Weights of a small contrastive image-text model.
Model: 7.56M parameters, encoder arch mlp_mixer, encoder norm layernorm, encoder patch size [6, 6], encoder layers 12, text encoder width 128, text encoder layers 12, text encoder norm layernorm.
Training: soap at rate 0.0011, batches of 256.
Rows from block 6 of the text encoder, named by matrix and row number. Rows with one number belong to one neuron. Each number is 128 + 24 x the weight over its row's rms, rounded and kept within 0 to 255. All counts start at 0. Numbers have three digits each. After the name is the row's rms in percent of the matrix's.
# fc1: MLP up (text_encoder.blocks.6.mlp.fc1.weight, 768x128), inputs 0-127
# fc2: MLP down (text_encoder.blocks.6.mlp.fc2.weight, 128x768, transposed), outputs 0-127
fc1.513 106:103151104115107136120161134153156123130134155141149130170155109098108109120156117108075144115139124149121180131110125110094188106166174054127106150122113091118141110155123118112131125130131166139136144119129099154118127168144146174117145117142131118129130157129158138145114090110118120121128161185148103123119130092129104122132101127116119137119084098168112083181176095112116154131130
fc2.513 110:150108156114141141152142073093147117095097100125104136098086173190150151132139139133098091144116126126127098142149058132123124126183122155117115125166135110121130100130133129109133126135105160142171131169157157122104128154115149128111130102119106122102122134100101156089159091100152143162138118115130125157114104137171116108160138134149087155137124128092126123088149179094130104114128
fc1.514 119:089147164108128103101143130096155174161097175171155119078127127067086075137142124149164121145136119081105125130135108109143106177143103119153131124096151137137125139138130136112168102115083113143108134185144135143143131157088138140097149135121115177133153120145150123126148119138141151148110136086135135101161143122156129132089162136120125121113104142119156145131082106102159117115132
fc2.514 104:130128109160128153160128149129170123102133107149135097186114130142141100134142159157081093125098110081112108087151103116135120144119110141192094137119109133131132176118133106148165141085154156098120147125102132170165105152124157136169142149123099168121120119062120163139123137105159167129128160152110120132120119118121090103150121133147113171132129129108105157122138146144094104104148
fc1.515 097:131141106117167106127133137146118128120153115162145150057124148092165083107113149195127142145124125146140134121109138097111096115132162107149146113113158135141121141105112117139146135088122085158152128113113153124134127098103177152130205123145125120141129133121130141137130127172176106168119142145146136153135122104105100131208117153094084131151118112102158147119143108146124133150108
fc2.515 104:131118125163103123140117111108134133142112115144105099160174157156153166097103145127127114084140162116106083174126143136114111154177110102101123123153141122174151160163100118116138147120158150083137125099132129134074127125143148127157069175098177154140139159131137120145168133137106112087135128148167137143097116113153179143117110113163160141115134152119101114119121135127150119160144
fc1.516 101:142156110140129168117102087168130151127141142152140187097173149136090110113116096141150111112154167135118153152159141132110146110173114136136106111136117118151091138143159155106114177134120130133107148139167153140131147156138085139120116060102162156109110087112164139162116123081158107127120130143163135128117108150126163135163109140171129143155114114119114116148127102092150111121081
fc2.516 095:073105115153165136147147119080116112149120123126084083127090093103160127157103135127088155085140138117109109103114146123128115148114108101109151173137124089101192119109043167114136143106146110157163144077147143144113172116137132157128142133120140116144128103125160112090135130141085122139136135083154136132141167125134137127135143111106172119126129130118133121100121129119109133124159
fc1.517 098:095119139149135104132104175112163137141087106121137076120138160149111149133151116163093126137133077124110113093130122157167124140110128172160111143156100172096152127111130146144125096093137172075084133105144120152119108104125123149160137150118173146121107120153145153141144131152133176147154108170165124145116179124102110144116098111094130137137118114165114143087135124145134093104104
fc2.517 096:148116107100196107151153141107137141127132146083088166127103117139145097118127116108136116123122116150135155109130127095123134107129148141155111138083105113123128137144093162105142152104125162131118137124082131159188113134097136107110132106097147106101124144121139141134142177130141082140088097122109108159180165116080130142162132149122166060168139148163114147141100121129139091126113
fc1.518 106:098140103105081132159104141119128050099166135105161114127135106169142109156106125139123121166099131103132141114138105170157086108119107147161120106148126126141141135084121157118116111117127134113066110113166124133157143103095109125098111138086135095159117125128129104133142139110127131142126140132124103134154154154112110163163109190144182099156153126104130109188136153119147140125119
fc2.518 100:164106167117147103105111162126159103177124121118139102129131119095153128158124130143128150093125088151098145142152165133163148114126106145190101138125119120123139143173170101136134115146113148124172119146087160162116160164107139095117102144105179153148165149144132160126112135127152132097149140161153123141088132127117094136139159124091109164143094135176149175138145132115137153139101
fc1.519 077:119156124124128113120105136133119102148104136147156153152080171162141116132077126115155131133165140109147119111107166109131123127135145138175135158131097128044133103120164139119170148164157098115101148140129168119144131176138137127125104117106148107123170114135090176106156111117177107106105137150102128155142108139121136143104138113141115088122132119118189126080106139103134139090149
fc2.519 082:153107130129149110150125132172137181145081152132166126124142101102102142113122100160131120145117170128151157152087138123181145123109129126147120126084164165127102121127113104105127143134135053102094109108139150104106122099158158106108147100157099138136096140157130093106146150105110138132126148120110151082148127147106169137156098102120115136095113147108129129087159095169093133152116
fc1.520 115:131121124097147108094177134100136129138110142128140123112148098120140171126104144148143151165149109101146119113114123117110134157088147119124106143144106135119161084114148102086137122100109130160094121109143156090118119112124088122142071108107158151114152116186147076122114077103140124114113086142107169094114144138123154148137109157113121111152131116126140064154100136097094150077113
fc2.520 123:130151138115159125119135104120128156113138163145142139151121102103140066112121098128102102129115129102049108123134138115158182158139116138120130140150148093106118136135119126101145104117154134138160111139086128198100099111105126121100174167111165136115120140116115135131122126119085143160112156128119098166161124143156128143131127154130127121119146107138081080094144144202109153147139
fc1.521 127:125073133153139168143117139131141095123124140144126159103130122114136124182128120129131172139133141077152142135147131140123141088095163181152142101153073140119124121116123128181166149109092149108109119136134085135133098138158071109128149073117080132098116153094120145165119147115121144099144138129092166124130118151129094120119138155152171182121132120127144164095109139127126147144130
fc2.521 120:135169127119085093126117140101145135153164111114140114107134113133114089148151112163128113143136094143119146119109149136185095122118117103077136146157134132101146111132135118092113149129143178140176119105110107100138160129147168087129159129120182112124116123157164095103154171098109141122098185118150098147132108156132107103134149063085136119152137102138154102140119110126155104138131
fc1.522 111:090154130088126120121113139155119078178100134111169101111100134100072120133083118124100116131121132137148126109120129117129122173105130132163119129117147146119138116138128116153094166122145164121119133150129165183155130091107135127115136101080122175157145116136113061104084104124157135139140118114165110113154145164146112166122125125120116100120133164094087152079146129136157125141161
fc2.522 127:122073127132129152133060177121145156132133153130132182052105135116124146138102159138111116113148109111124189115083140120126067108128137124144092147092139103126070145092126121150148120145131109140146143150131094113120111172156133122127109160140113088137104102113142086179123129114134109127123149141115143139126131140157131123142116097147121151121156124102162123157104122121122177141128
fc1.523 089:109178154131113094096133148138149148140151108140129147125146082151139150164111156168190152117136134157157116138131141130107113119120116093096168157116123135106134105129075155159161106118123134148162135085105103127099127115114143144093121091096134160133139203130133134114148106164092131143170120164150153103168138120144124144131092101080121121113105103147120145128158148157107143122129
fc2.523 085:117111123105121134131133094167060130142116156123131124153139113117106107123106099094124098111126133090127176131129144127147103141154154111146120121121138104090121117172137114147153116153138136122120152151124112135150104119107073130077096136143099128190125104144159081144144145133084099112125150116170162125093102154142123081090130138148136159132140125141164141113111114095106121102051
fc1.524 078:130145100118140137133142139155155116162140117147161151151165136114145123078135078143127129132116098108120136124133122124128126125161167148119134140133169168173114080191163140115152104110065126140066077159119115166100117098182125155123163149177155132106132153140144141137153134115155184140150137146155171136109112156136137121139097136124138146120143132125136127106135106109139145113142
fc2.524 073:128125134128079087116099146150100138121153114145122127119133159133126134191164191144116135120085143118129131121122166121140140184138080140168138096143110120106106118117114074140157159156155148108137141120095099156128163179117154137144144138132169076142138129089076123180104115140135110126142145103128142164127115121129131164085155106113103127136101124163126149138135132115130136164129
fc1.525 083:120144109136089126161095165126141154144148162136110128115145121139142120125123091135126105152118097114105096136095149168123085106106149161160176118138095107151113089163137142145171116134097175149111179090147054142152134105122111180115150153148100120129118109141136164128129112133086099124134175115124126138151109090137070133094147095140137142137115118094111120121124129128109109142116
fc2.525 082:132153156131107075129136121117123123135145146156127153162127112145133097156141113098158106107165164130139108075128081121145162122162139136119103149117160109125153136110124124128100127162119135120171128180124108103197101143118089135102126098121182108112140130103103134120115127105183114131126101115131114130151153151124130159069137198113104124119142159134094123106123146119174099119119
fc1.526 090:113133126101112128156130156128124133125114135160112099128153152122165108152167126154096130151123136102119152158107125113142122132086124126134115192131147125128218096152118124127149132109158109143129105147121166151123177130097130148054124106113127174090135176144124116111100124122140115134148122073117110119131124117121118155129103175136125140125157128131087094167127119163146144176162
fc2.526 096:105123140141158124088147119122178126101103162111176116129151128129127128171124150125139143166127089118104117111134132144149145124086109110147156166112139165166118195132127105117134134136116079170127163133140131141113126161135155184138116151105103110114137149099121127127114145111166118114125123119159107155130108105118125138197127116173064153097150181110115119111131136128085128105138
fc1.527 086:161150128093120126156114130116131209169140125117112128132129152138118105169166121152147124145140132120124113083100105119135134113125136142159180100163125126182168121096163136176099106098151164175117135136119123137135148153151139117114167087084124119124120120114109116180141124133135136162149147142147174140082108156114124150150143133110110146171093108127102135128124100110084122114142
fc2.527 095:117125091156133119135120127103100120129142162172117130164109147159116146152121129125146144103131119166102082154160093176161186139142112131168097134104095113115091109143107131124136135144109117128150154145147092109163156104167114130112143172119158113163146139150110081115132109154095125130113113098147099114140113101143131121142153192081154111121121111193145129128118124147112164116107
fc1.528 085:132153113147140161117139167109148152159113104155156133153176120164094144095109154089123103098163152125136131088131134138093131125126118112116160112142124118128127101140091102112133168115097128074116126129161111129171168187126149155124157151134144118130182123126192101129127138112115131096140167110141167100135081085128113152138175148097164111121142122112132150112126105142148144120142
fc2.528 077:102126084126108129166127130178119127130132198131082126101087122078137102137124128164150136130150121125140152103143139125172094101153109122147158144159153128123154149153172101125118139112114127171139165116135131132110081104118147145123133115143134117106094164116119173129106150130092105145129142155100094120095150134148135137116140163149145145093119115168136114088183160124171172125126
fc1.529 094:117115111123110107147135153140129141109133135131172133114106111130073093109119170150175152139181123098126117133087120167106144138150084129117152164163120108141097132141124167105129100128136145102123131119093114140174112105113145161124139138127143127099136152110189111114135100103145090126143139097102162082150149139149166156141196108092137125146151142071122144134140143112097123112150
fc2.529 105:125138123148150145155130150127114152111121132098130131111153108132119138153120147119136105130147147130142116173128095110075153137133083130121074119108127174095125150113091103103151127087136101126114115136132130154105124141155142131190091083095124107166102118124086135123135073129141080108111138104152076166099187116133127150088124122140133130124144107097130120120182133153113094141086
fc1.530 090:138126135102154161151107141164103120120138123123090145149150092138145095115131118133092148163137147100106087151164105114110149146139148070147106091142153128124162136086141146120141114156132124116089138112137149163122131136103070129168166115150128077159156186140105154190146127130131112158140128142117127121119163120146138110134101083127085095119135122144149153115121120099142171148094
fc2.530 101:143134139177120106164114103106123117156130130167131163142159172093127115148130139160151116140174151117146134128099110169126158142092140162104139142075136153165133186139083130131113118070124141114116115147144114120152116121142116139141113156119145153137109112141162141109105112143120106123171105072158118128152131144174120136143132153096164109135124117093114111215111121137126119116135
fc1.531 082:117135135168161153150162118120122101120110118151107132152182148150134112134092116128103044121184129131152141130104175090127107109132133135125099149095112113101147103137157129143150087150116154126121156151146119123153127157122140139107124131119101137105104158150136124114089142131088134109135114134168098133140126078146155116184146144066162088132145104105128092129121147125132088102105
fc2.531 085:129143147186131156123120143122110094095131095143107141144127182131133133124118150094120120147143144136098146089117060098098161111127122131160164090122119121152109087099108125130148119131168102166140106144138125083115117162120125064158092145115103122099094132143134103123152143092117150111116176115135159149143096136117151106151125123131111153130127095137120101106122127167161191119150
fc1.532 142:122108134129135152143090129135055145121152189112137125137196121096164126099120107143132147119145137137101155075143139127125110126078156132148130113119161106121100118153169108134154101154127083141124178140118084134132107141134112122077092141165146141145105149127151115143156119122095105125148172123120144072121127138107140152135130146148121096133144108150079122096128112160132113157115
fc2.532 137:089128130099144137148125082107175122115118167130143092137112082136110161104115153095113163152116130136076114177129138123114121129143134140103111142135109069119119156124111191126123126142145174129122120146143129151103107124136113105084119080124127136137136073083115185149101133144141126106118144141109171099145124117127122156125143098161177124156112101104115134132120102142152157090157
fc1.533 104:131131107070131111131127124181100146093148137139138137150130114100133120099104149123116126128111067082149151110093121147117150174169147077154106145111156092131121134142119141125116114111095095155157131110122128129171125114122155155090117188111138101146115145122134126138124106106137152128141182155102160173124130122113114178154124122141118139180101129080094140130127138178110113130144
fc2.533 104:100094118142101163162139158041121123178111108144126115124077140144123167141121164141125153136101149123128138197136088117107110136134142151115107146187152170121155148096141116117143130099132128116147100152118157166107152167156132128113145129112158127114140142144124123097118143140137092115102097119148083123079097115110137071097119112117124123132111139107130121096110139145105133133125
fc1.534 084:136138168111123101140114141143139111137156102117117166079128137144129159121113110128099154120097115152141112145139122121112107154074113083108159108147123123120143098121166157143095135148090089128131140139099150141092105149123138088146122113152114156075144168114113099124123139098151085103160195139144156094149075163113094176152153128127147129169127144131129156164121121156114114135142
fc2.534 084:108159158093105167088151116154130127093150133150114135106074114100159094158162153110159129163108160149141138114145090121118085165210163123118100155125104111122155110105148152138125115132134114182119156114150117098124127116114129155138146160119160079143139132133148139128114129159123157144098095104124158128112142151115134118118164093167144115153113127135107084119116124102149102100121
fc1.535 106:105125134132125116115116143147094160136097133146108137136188113110108164120126148157133145141114141106098096088114136120124139181103134161089153133172095132102125080171158085158098127182102143144150134123161097123164085113155139146109133126154155125105154105156178064163114118142099117128103103097116113123124123071135117153086149127123128131129120138120114149135125109149102115137131
fc2.535 106:126153103145105139112168162142094140126152130135120130120135120088136095138156115105132144108133118147124151129158175114131104125187122118157090122158121099139122150131113104082122091128137116106116099141118165173055110172128133173088113125151146161160143128126117134126100144104144123133124118090144095156166162138087111084147102144089120127123171127133133124093134107095178106123154
fc1.536 082:148164163138147136122136092120147136112128126117130179108123110122128189107149103145137130075135119133130140093135131129138158138099126073158129141159160102117146115087117100153120149118192144125102159103146136153133111117133105169097180153135136157155144150083144130095134140122156073126149149156115101096116109149148107153174087154132126122147131124071130139103107144107117135135150
fc2.536 086:159170142099142126117137160134088088135126172109119125199160122115134136158126146121165130141099157132136124121100174104150154127117129113102145144159090143142145146164106127109152126099155133128139128153151119162185146155124137111169098084161123079162152107166102120101121119138132160135128127149171097119138167139123168120148106122142126131100162136119155113112168154099121137169117
fc1.537 088:120091100097150121102104183159136110111113126152135138100172078130141139132093122163126126169156148100137116121154107094139148135096183170185121118136140139139112129112187140116149143113145118083119132139107121164129141114149131144094130117137124098134128138109113142108112107155144105118164189097119118104140098109169115120156109162138116165162138160124128125113149150181160109145128
fc2.537 097:119134096169131147125126120090123086147145139161127199112097150131118148087177178126103129115102137120116140169131128147130104133108089117167121126147110164105156101133083118120113142112126167115107125150116130165112115132116104156139145197178162113160095137129128150145128147092161167126167112153176115125162127125143112098109129137136110110113143116132141096131137163140156147104132
fc1.538 092:120097086116137120141075135121093122106130151135133113136137164132141124104135117127149142136126132105169134112121123167148144140112152119110167144151132168167078139162172134099141141140095134124131140192137155129147127089163102126137163103123160103111185136139124180121133106147124149128135092187150131131111144121104110137136119159099105095111060131124111105103106097167136168129110
fc2.538 089:086110149122134141103157104087183086168132127117170149111110121164160160132130144098172094151119127124127095146119092137133104175142112122148138147141085148168125127128113116157162128155151155162186145136128106154117121137108117143138110128107177098106125141110126120154128121143126108129079149164136111124122107124142144121130155099133099133122168099109098151068139182104122113117155
fc1.539 121:162142158129091182144143135135158120139138124088093133104188172123131155162139113173157143109138168116139098126132095113128138132105128114133125137130090150089124078123103120153143110129113124182078143104115126110134156078146116112105121163136096124146129167108140071140139069101140069147108140141156132116156122121127135141136112139102137113143117158117118118118121124078123157116109
fc2.539 130:125150109084167150120124135148099120147139140152172113146160137148132135136166065158136134121060175133141142121117146141161120130091121109116153134158099133150154158123113090130138142133119107150140139124080098126188090138157144099099155135084142102131111092148094140096122119116127143115109155149108145165129152140122140121139145104150105123130161155113152090111188098109123114123093
fc1.540 106:147162098099146121110156120081117112140136166134167160172165129158160120131123139114149136146097122091106149162161146135118152119152106122151113167129077162122099121152136159114127114128118103126125097131093133120129117156086091111135142155156155141069116121070118135146161134159130124156119151110120123084104123123109142127145175143133200112130153119138111116137072147116151123107118
fc2.540 093:083143145154083146137093162109137159158100148147107126095087154139126131119128120147090135116117103125183112128108134144150082114129110145096194158126123066137098149098138116147139130112125186121085117136155100166126144149167158167118134149143156114136131120130094095180142123098079145109131127130146120126151126153140130140150112145161149137143117110110134126122128103084151161129108
fc1.541 071:084138105135115108107096131114166164106123125123163105119131128125121105159149104110117135124175139087069131099143131155154122135109129103137131109188124142158161149132139125152135165160133142121140142082128152080075112112083088114093139124133161126097150134126109093128091102145146110136136154105103122134155149139161130179147107128153160176168125139146131113105110112147163138165122
fc2.541 076:129121131119114105095169120084104096132139132120107126143170113132139134153090139130185123157107137123144121119132150118129149104124100129133153167103113093092098109116118096094153126138143097130068112097135139168135141155132175155152098144086112122139159137175145166162143158146122136141157168165107096123108114129113156151143135137130128091098133109100065152131175146152155131148146
fc1.542 113:121100148095112160147099126172143143108125088148121129143164121080116118123115110173141151143130138115123120110080108097149182151103158165134117165147089152156096145140153131143119163120142150155128144107067141123143132137119128161126185144122137142121104121185104140124090084129162151134136131107166107139145188115100126128156106131157117116112116119129133122118114133070104127147159
fc2.542 109:128102134121148113149128145102091124075118134112128162132098092103137098130180119118148126122126103136103132106144157130179099140117141148090133161154152183149135079109148129160131101166091156097115088158165096103143107111160097146143113141097112170139112140107123164158144138107127110128123131092150131092146097130125163163107150118126115131077129088135104084118110138120117117150096
fc1.543 113:090109121135101148113190103153159108122123138120136144139173140150107119184109146143172145132125147137114162149151101165129149077147111111165098099133136116113140133152135126140173123106140117135096155159131174127102110104115126156131141082157140163134155121087127120070140175104119124089080118139115075110115119140177118138150125115106109116159141144127116158126145139114113140125089
fc2.543 116:137151116130147062104115158095130075130138141060126142169073143084113167159134116099098146134141134163128136152110128134131061130152132133167114116135136147154114169125151129119112157177114128104143145103154128165146137148152118111106110117140119139094100137124141117132111062104123108148173108129089116143120159127154107153098148115122101132105109115144117136142134164134107100150127
fc1.544 109:154129079128095132157142095153083170123115105112167141157095134119124164104132093104132131166156139095142116121135117119150105100110147149165115133138060141100158125150095133131125132103104137188154181111129154097135119129156112114115147117120149153115163102130134110140106120115138149163132165117163172129131144086096122140098112166117128137114155133114126156164134149181150119101098
fc2.544 096:180130171088124126124140122152157176132110130118123128127146114113182107123129109114089139099119122122151119148116168125122176153167130167122141121145153121132059153135147122133113113175133115122129112171134125086088134166131133148125151095135164109097105137144100123109153155172125143117153106136138124107152098135160088111079126069166133089119161135128134095143167141135118120133144
fc1.545 107:080126127078098165144121123110144076123151126132143112130179135144092125127089122172150133116159127110124178112117130129119124134148132092087146144154104163074148141147157128125130186158137119092138149126148180111131097125118148131128098125102142152111166119106119135122169114098153121117174091136088134092104117148142137171129169120143138132155126148147156153107116084147106141113112
fc2.545 114:150134166183131129141117138128120130157128125122152133126117124089174132132085135124090133098131118118134136093095132097143115128168105137138146088109180116174098108112164104153108132194141108139128138131162110128136145113122089091110093076137160139127136076130145124123113120136073124164152128131114108182150114159147098134119113087105132062132130109132110167124121143118131135110147
fc1.546 117:136135106150149132122116134171142126154120103097139152128069138142105135173138125158168131136162152137117130139075137082155140123111085134123112104164103130167135119130110179137139133091155114166140154111133139140107131110106128097156123104107119135166138140099119077123160102102148108149126137166117137106143169053143127107101116109137130131148102145140097108144105106088133123117193
fc2.546 126:111129131090126125127115118143147154111134146154079125115137139149087131103095147137112158125097117164125132097106154101133148090142106127080173173152152102148087109120100146188163148107119155124114179163121130156123106119125119109087132117134124093150137138101092154127177133151106083138118121117122166119153169122175105123122110135151146081146155143174098120141140119125119103108106
fc1.547 128:100102129140153097139136134140112134120167096093114152101124093127141101170124148154098115166146108151148112147087160117131155111121108110112176154169178100201105098128162116172174124164099132107117097172118146144079143117110165128123115122114121143163099134115158141109136143104132125140132186143175125097115122099131130146130119130116122085153145134110125089125135126117135136143140
fc2.547 122:167154121144129114140145136102135146107071116125140197112117106153136104141095120168156183146130146153160105122126152100150118175099115100109122151130132131113135160124167139121105110120112157142115126154108145131093147100117119157130127083149138134089092157127139127139156126148090086154139108094105069108144122150146122174101151104102155138110134087090158145127124101094140146123106
fc1.548 132:108125143124130118148137130120192136149113144174155147139135109123133095114136104134168137142116145105115154131105075130133141136126106149155079114101133100135139135159125136127177148137164176138137164115154102156133119169128118116092102077137144138126141099111117123132138076163134122138107129111112129118107121142137115140105145176098112154173131150129073109129125112178197079139164
fc2.548 144:174087118124102142116107103109131110069147147170139131148139118148137129128128170137140141131134140111108096152145170148098141134115156140163117121125124117118090093120158181127115108097126161084143097146141144141130120109140124133140143147170143165126141091159120117142102154147184156105134106127129120151130113155131105062139148179087089142093111128161124110146143093086169143128127
fc1.549 127:116111140109146191119113136175081098122093155162163094137161162137127157140141120119150110115112152146105090145146112125109099100111148078158112123123112129123125114132111175142131131155080169106134145133152113119127096141125127155117140128167129156116102162182102122180128103165159113144144152151147126110149111171120160124124097115136137135141142115106086162079140105146121126156099
fc2.549 117:114131180161117157157125152187133143093091112137116184150116101085105135092142111157138078110123109110117113111111107130118168105093135141116134179120149155122111090147156115125085105136146123136149143114141161086081112121129145164105120124125114164091121121135155131132116103104109139161125106141147105178152131128171122148097159120111160136143108132085101122123160110137162124108108
fc1.550 093:078162159131085097161201110160119138143101148100134117144165119126080106149096125110090119131120128127144136182127147118151164180140108127159144154145123093135182122127106149156140141152121124131132142132126149137125122157110144135169118129123110129157152129134094124156130080148120111144171128139155115132088136142122120161133152133144112139121090133169119134056114163129150093143126
fc2.550 094:173149140142127135132075137139133168102153122110107141093083112110093103144121116133156162129156095129109102149151122138127110118091164145096122128100160139097130165126156181105106139176103138142151149088107119160119143135114121115139114066166138134141133136137147133149144121156099176144134120110207084100169106123127139138116087106150139137103113105117159122119097141134133119112132
fc1.551 091:126093138134146128093142153160050102105126147106168114107120160138130142091084122128146131116128119141108129150108144132148101141126174082135126137134138163143126135184135145112098129148149151117147084111125131174121109114140155162106110142126115138111130084150128096139134139095106110170166149124080114143138109104185119097181098087140156094126135146124118151133080146115144119122110
fc2.551 085:095105139053131123152117115111145149139138086132157126164131127166134086120104142117104163139162123086135139163118106187137147145101117147096139120127127119134101115125101101112160142153059123130118109110134110118170137155130115123128177130133140099128132147128148172106124092163142148095096123128151141154121110125189170111106153125153131129166118131080136124089137116158145105107144
fc1.552 095:150132154096127152143145073116100146110098128095150097158131080140135123169127113133128122161108114112117135124123174158108119160135163109138141101143124127129153132145117100099169119100108142118077129087140099146155164150148170144141124105181115133104126086151111177091158155101095147138164151126120134084134106118139149185151122137088114157134106094126118156148124133135130113153162
fc2.552 088:103132141168148110100121125100149147082148158159101143134102129150115131149143138137100143140076101141108161123181123156167152152126100110166151121094118101127132131091143113100108116134151116133140135129136103168120136138147123143104132180141185125166105087163075130139107123094133146117107155129094125115112086125116143124104108186114078071147147108141126161109139125125104147134134
fc1.553 091:101116148084134109135092110149166155162139137135154112124158113116087091153150162148128178118110130075177144110144129152130133150153145074168149094109111167127110101133100144132119098131106141133087169112149129129134160151130100144143157186116138170129137091104132139137081142131144154184125145112150130135113145141132095112145106134106114118151083130119171131130113154113098120127114
fc2.553 105:130117161164132105134142115098134120125093098140125177155088138150121168135124146165163113112203170173137092125138165109131145102125143171146126098121090113144106190168098087126135124118127090113132116148119151122126134077120115158137107157144137111118137113162151103133141133130133131090139145157102134123093165105152114138136163143115135088139150117157134160129158136133135176108111
fc1.554 110:101121119100123135109117113130118140133127144133136151116123155181120144150130169138117126155136151110132117084128119107096121186079071150115095140117125063083126129175155131134139138185118149112092125121159180140136157154170123129153146134112174152123119073130156109132156119136137121094138195121166104138142111136144148077144126129108095133114133130111134136121148098110112138135144
fc2.554 111:070121126115149171093166103113125165110128150110118114161126079118131119138115135152114138114146148126186161141110175144144130110121136118140164117114134131122129146099104133113163098089126124087139087133088111166113158089132147161152121093145110157127149156144111159135111100147100112175124084120111150144139122118105084117143098131105160154160141136099088122092097092132145164115130
fc1.555 083:125159144124159113094132109169118114193090110157124147147169141142137117168131079094132130183142108128128164117056136124131127132143111132125147174128127130139133124138096150162124105097152120141110099136131111139124112161118117161093141106145170142082160141123098107113133094100139149111116120123132159140096101158167121131108162101107131146126117099138119134155077076127129129173115
fc2.555 085:147125130117113124148108122121126096068172113104114138105103127088137200132135152142125135131158155147134122114138103140150166095109138174119140065154130128174117129126132143092140138138132109101112089097109137137116132083150141150126126096170139139089104127115160148112110116138119130089109122144139125146124105106119084145157131146119091145114075131131094136089090107138175126071149
fc1.556 078:130129155160094134115164136138126121117168113102093182059125165164138151120109148155107163123130143146100146135165118144149153137088086089136149159121121170135105131132158148122134127106113114137117130138124109141100146142134152141158090131121134110100157149136150149138113131087100117132159152169148150191133115117199096124156122137098164124117104140162131134156143148160150097141132
fc2.556 068:100137090153112157148151121175116139158112143137130098176122105095108142115155135111178102147129119072141087146124096131112144137135108131130136152137126119089218100138116093150138141154148144165201122110133119124123109145120142121138136123084152124133094123126145120165112123156144146111158111166141136109150131102102119119116161146173117145140147124157128179099136132105143167127130
fc1.557 100:165151100117173185106122127131123170162118145109142134095145156099113139086162099158109057120147087120148115120083141124130096128109112137119108124110089139129138133096121136198162134103160140125107132152146108153123152111148146132160107132141098127096095129111151117154158147120141100122132132111117141101107119106149149105178152173134128111134171136118111153136124161141093109107165
fc2.557 093:073133124117109141149148114072165123143122120147140104118118118083130113165103129100172109135136153148184169131139103148167161130148176123109116139115148123123112119131122093150091123171101147154156116150141162085166161134146077141130136113149166113132092149132138141169130102139148147115168142097172152130142136158105119109138115108160117147142110114130111103107073104136110143137109
fc1.558 092:106176118150111119164143138132110124123145141123136167111125159134145124176160141178113113141164067123119139147121063149113084167151141095147161094147142150141102084113113108085163117103161159114137121125126102110108154155115126158138110122143126109135119078132128128171138138091079152117106157142120136135153131133118120176142117156093120118096137140173158119127095142127150153131155
fc2.558 089:173165145124137138138130087118136137151154123154136102130122097124195111125140110130125124110139124122177088150150110142120170150114146088110108128118112101123100145116176150121118120130142132123112091134098144135124137103152088096098104147110199087160127158129145108121135113131124085132088104143134122115120105063102151081146151108108106122139111163129102117131102148141152074150099
fc1.559 105:146126166123124143078115106098160147148105164104112148145157136170103122117136152173111135111114152155102076122115133132090115129121121146178122139164124160107167135152105093160169150161118129105103114122107110101098119143120127131106127127135143148100100133119157138159143147152147126111132126167117141155129161112137131114176085181092093166125164142097102130134132169158083114118159
fc2.559 110:116139117170135149157131092077125141103096077124103118135126107132147133150133103131175084149149124116169145143150138115149125142126145145104135155095114101106132136108126098123107080115117139127111084107148096188097152085145149191123143118137143121145138130108143119149125107154123199140105105167104131156151121084119155148121102155131159070133134126162112139159120134112144127142143
fc1.560 080:124141106116115142143112115146110129156117175137123160128095186134130161130145116194124151074076126096111113098113112125140077151112130130147134127145124140101154151115140112157153152125147106183114118165121108142176144147118117103123099127126147151145092162148145119106109160148141123119167137168152145107089130103140130084098102151135118129170168128143143105155132075108121133104097
fc2.560 074:141161183137174141103138113087149111131126093171156164137142127119106113140116137125144113155147121127153156146140124132137149080126134100144120136101127108163116097142140140080113143090107173072111096107156144167119124129153160141137155100120108095118163136138107163100192125078126097130139141132101123094139103128109133131168111141140136129133115131138168137065108138113121083112138
fc1.561 117:143124149163188125146131148114138137127139101113133136093085097117096121128103158114147163158079141132174122133118126163145115123114114119129116117140131192112117114136136172164146150168120153085099143101124104161153089180141097085112118154143160160106112185106116107142133110129163138113128129145130167146096147122158142161124170116098151142150114121111166135101112162119126120136110
fc2.561 112:143134115117097121081130063102114147185130140108161124122146148123074078155154120111167139119110135127167104134107120112129113117138162124144126156112138139146144153110119127159115129123121098114170117170151180143156142167136071128136124105150114130158172109130163139134101095121105092108117153101139093126133114127144138141156144172124100143090138161153108135171154159128117157160117
fc1.562 105:131097118168092124196131125102079173083115133129097151123098138147082130120093153162117149087104168123118128162119116140160116105136156144152120129126128133162117131138165153181141134167176127123163130109098119110143129109110129149120136101142168162138183144154107129172089133097126141138108157113128107134153143097132138120143129127118126144146122113148167120087080145103124112122115
fc2.562 111:104126126099114119130151112161131118149161147149107120151137121131126162105151157132144156163144108117144111114117108120097147171135119124177144143153151159127133170133131118118142110105172155098112102135113138167080142176139104153152136127090106157124105121120115098108101130135117101135098097162077124090121121137175079124103140139170107130113139168149078170143148128184086126134148
fc1.563 094:114139170109149132126155107085142096120085129144122153141134105099130101090132115133112152128134182157119148145091122184132137175110152128133122133185114103097161152147126130169146169116135165123132138103145191113124089141101086145132132120144141114120103175139136154139154114124168134152149128089115113155158162142147149125134135106115154156134103110118161083144159106166132150126107
fc2.563 102:137154130114107115119095137144124111137143113148087129170139124133138140119116107141146133090104105150147143102146147104127150112096106166148097091130176127106095128138128127113138165117112101115138101180116137114125146124153151104119135128154138150112138148131115147117159102129118174098109085132100080109141132062142097121126148187112124120108157182133108112154162079090057122120106
fc1.564 122:124133156129116128181169155092105106142122116121160130111164139093122136145118173106126142103136192143156128146119104133125157129140169151143177093110118144095151194127101166088151146138132155145126144117112140156105082114152159167101096113099143114130138159111153129119134131121089126171134118109136168129122100136155107125180173113138130132114184113118118121132164130112142141117110
fc2.564 112:163172133131140136144114120143101126144138160110111163184084105188091120167126133124154118119098108128158112173101106078136144140099130122092127137113128104147097121092165115143145110114149130131131128137126088133136123123142124130061166109130133149137117124116095107112161156135140097123106121116189122147124165142098117124107097127144152071091105109079142146147143133102094132137103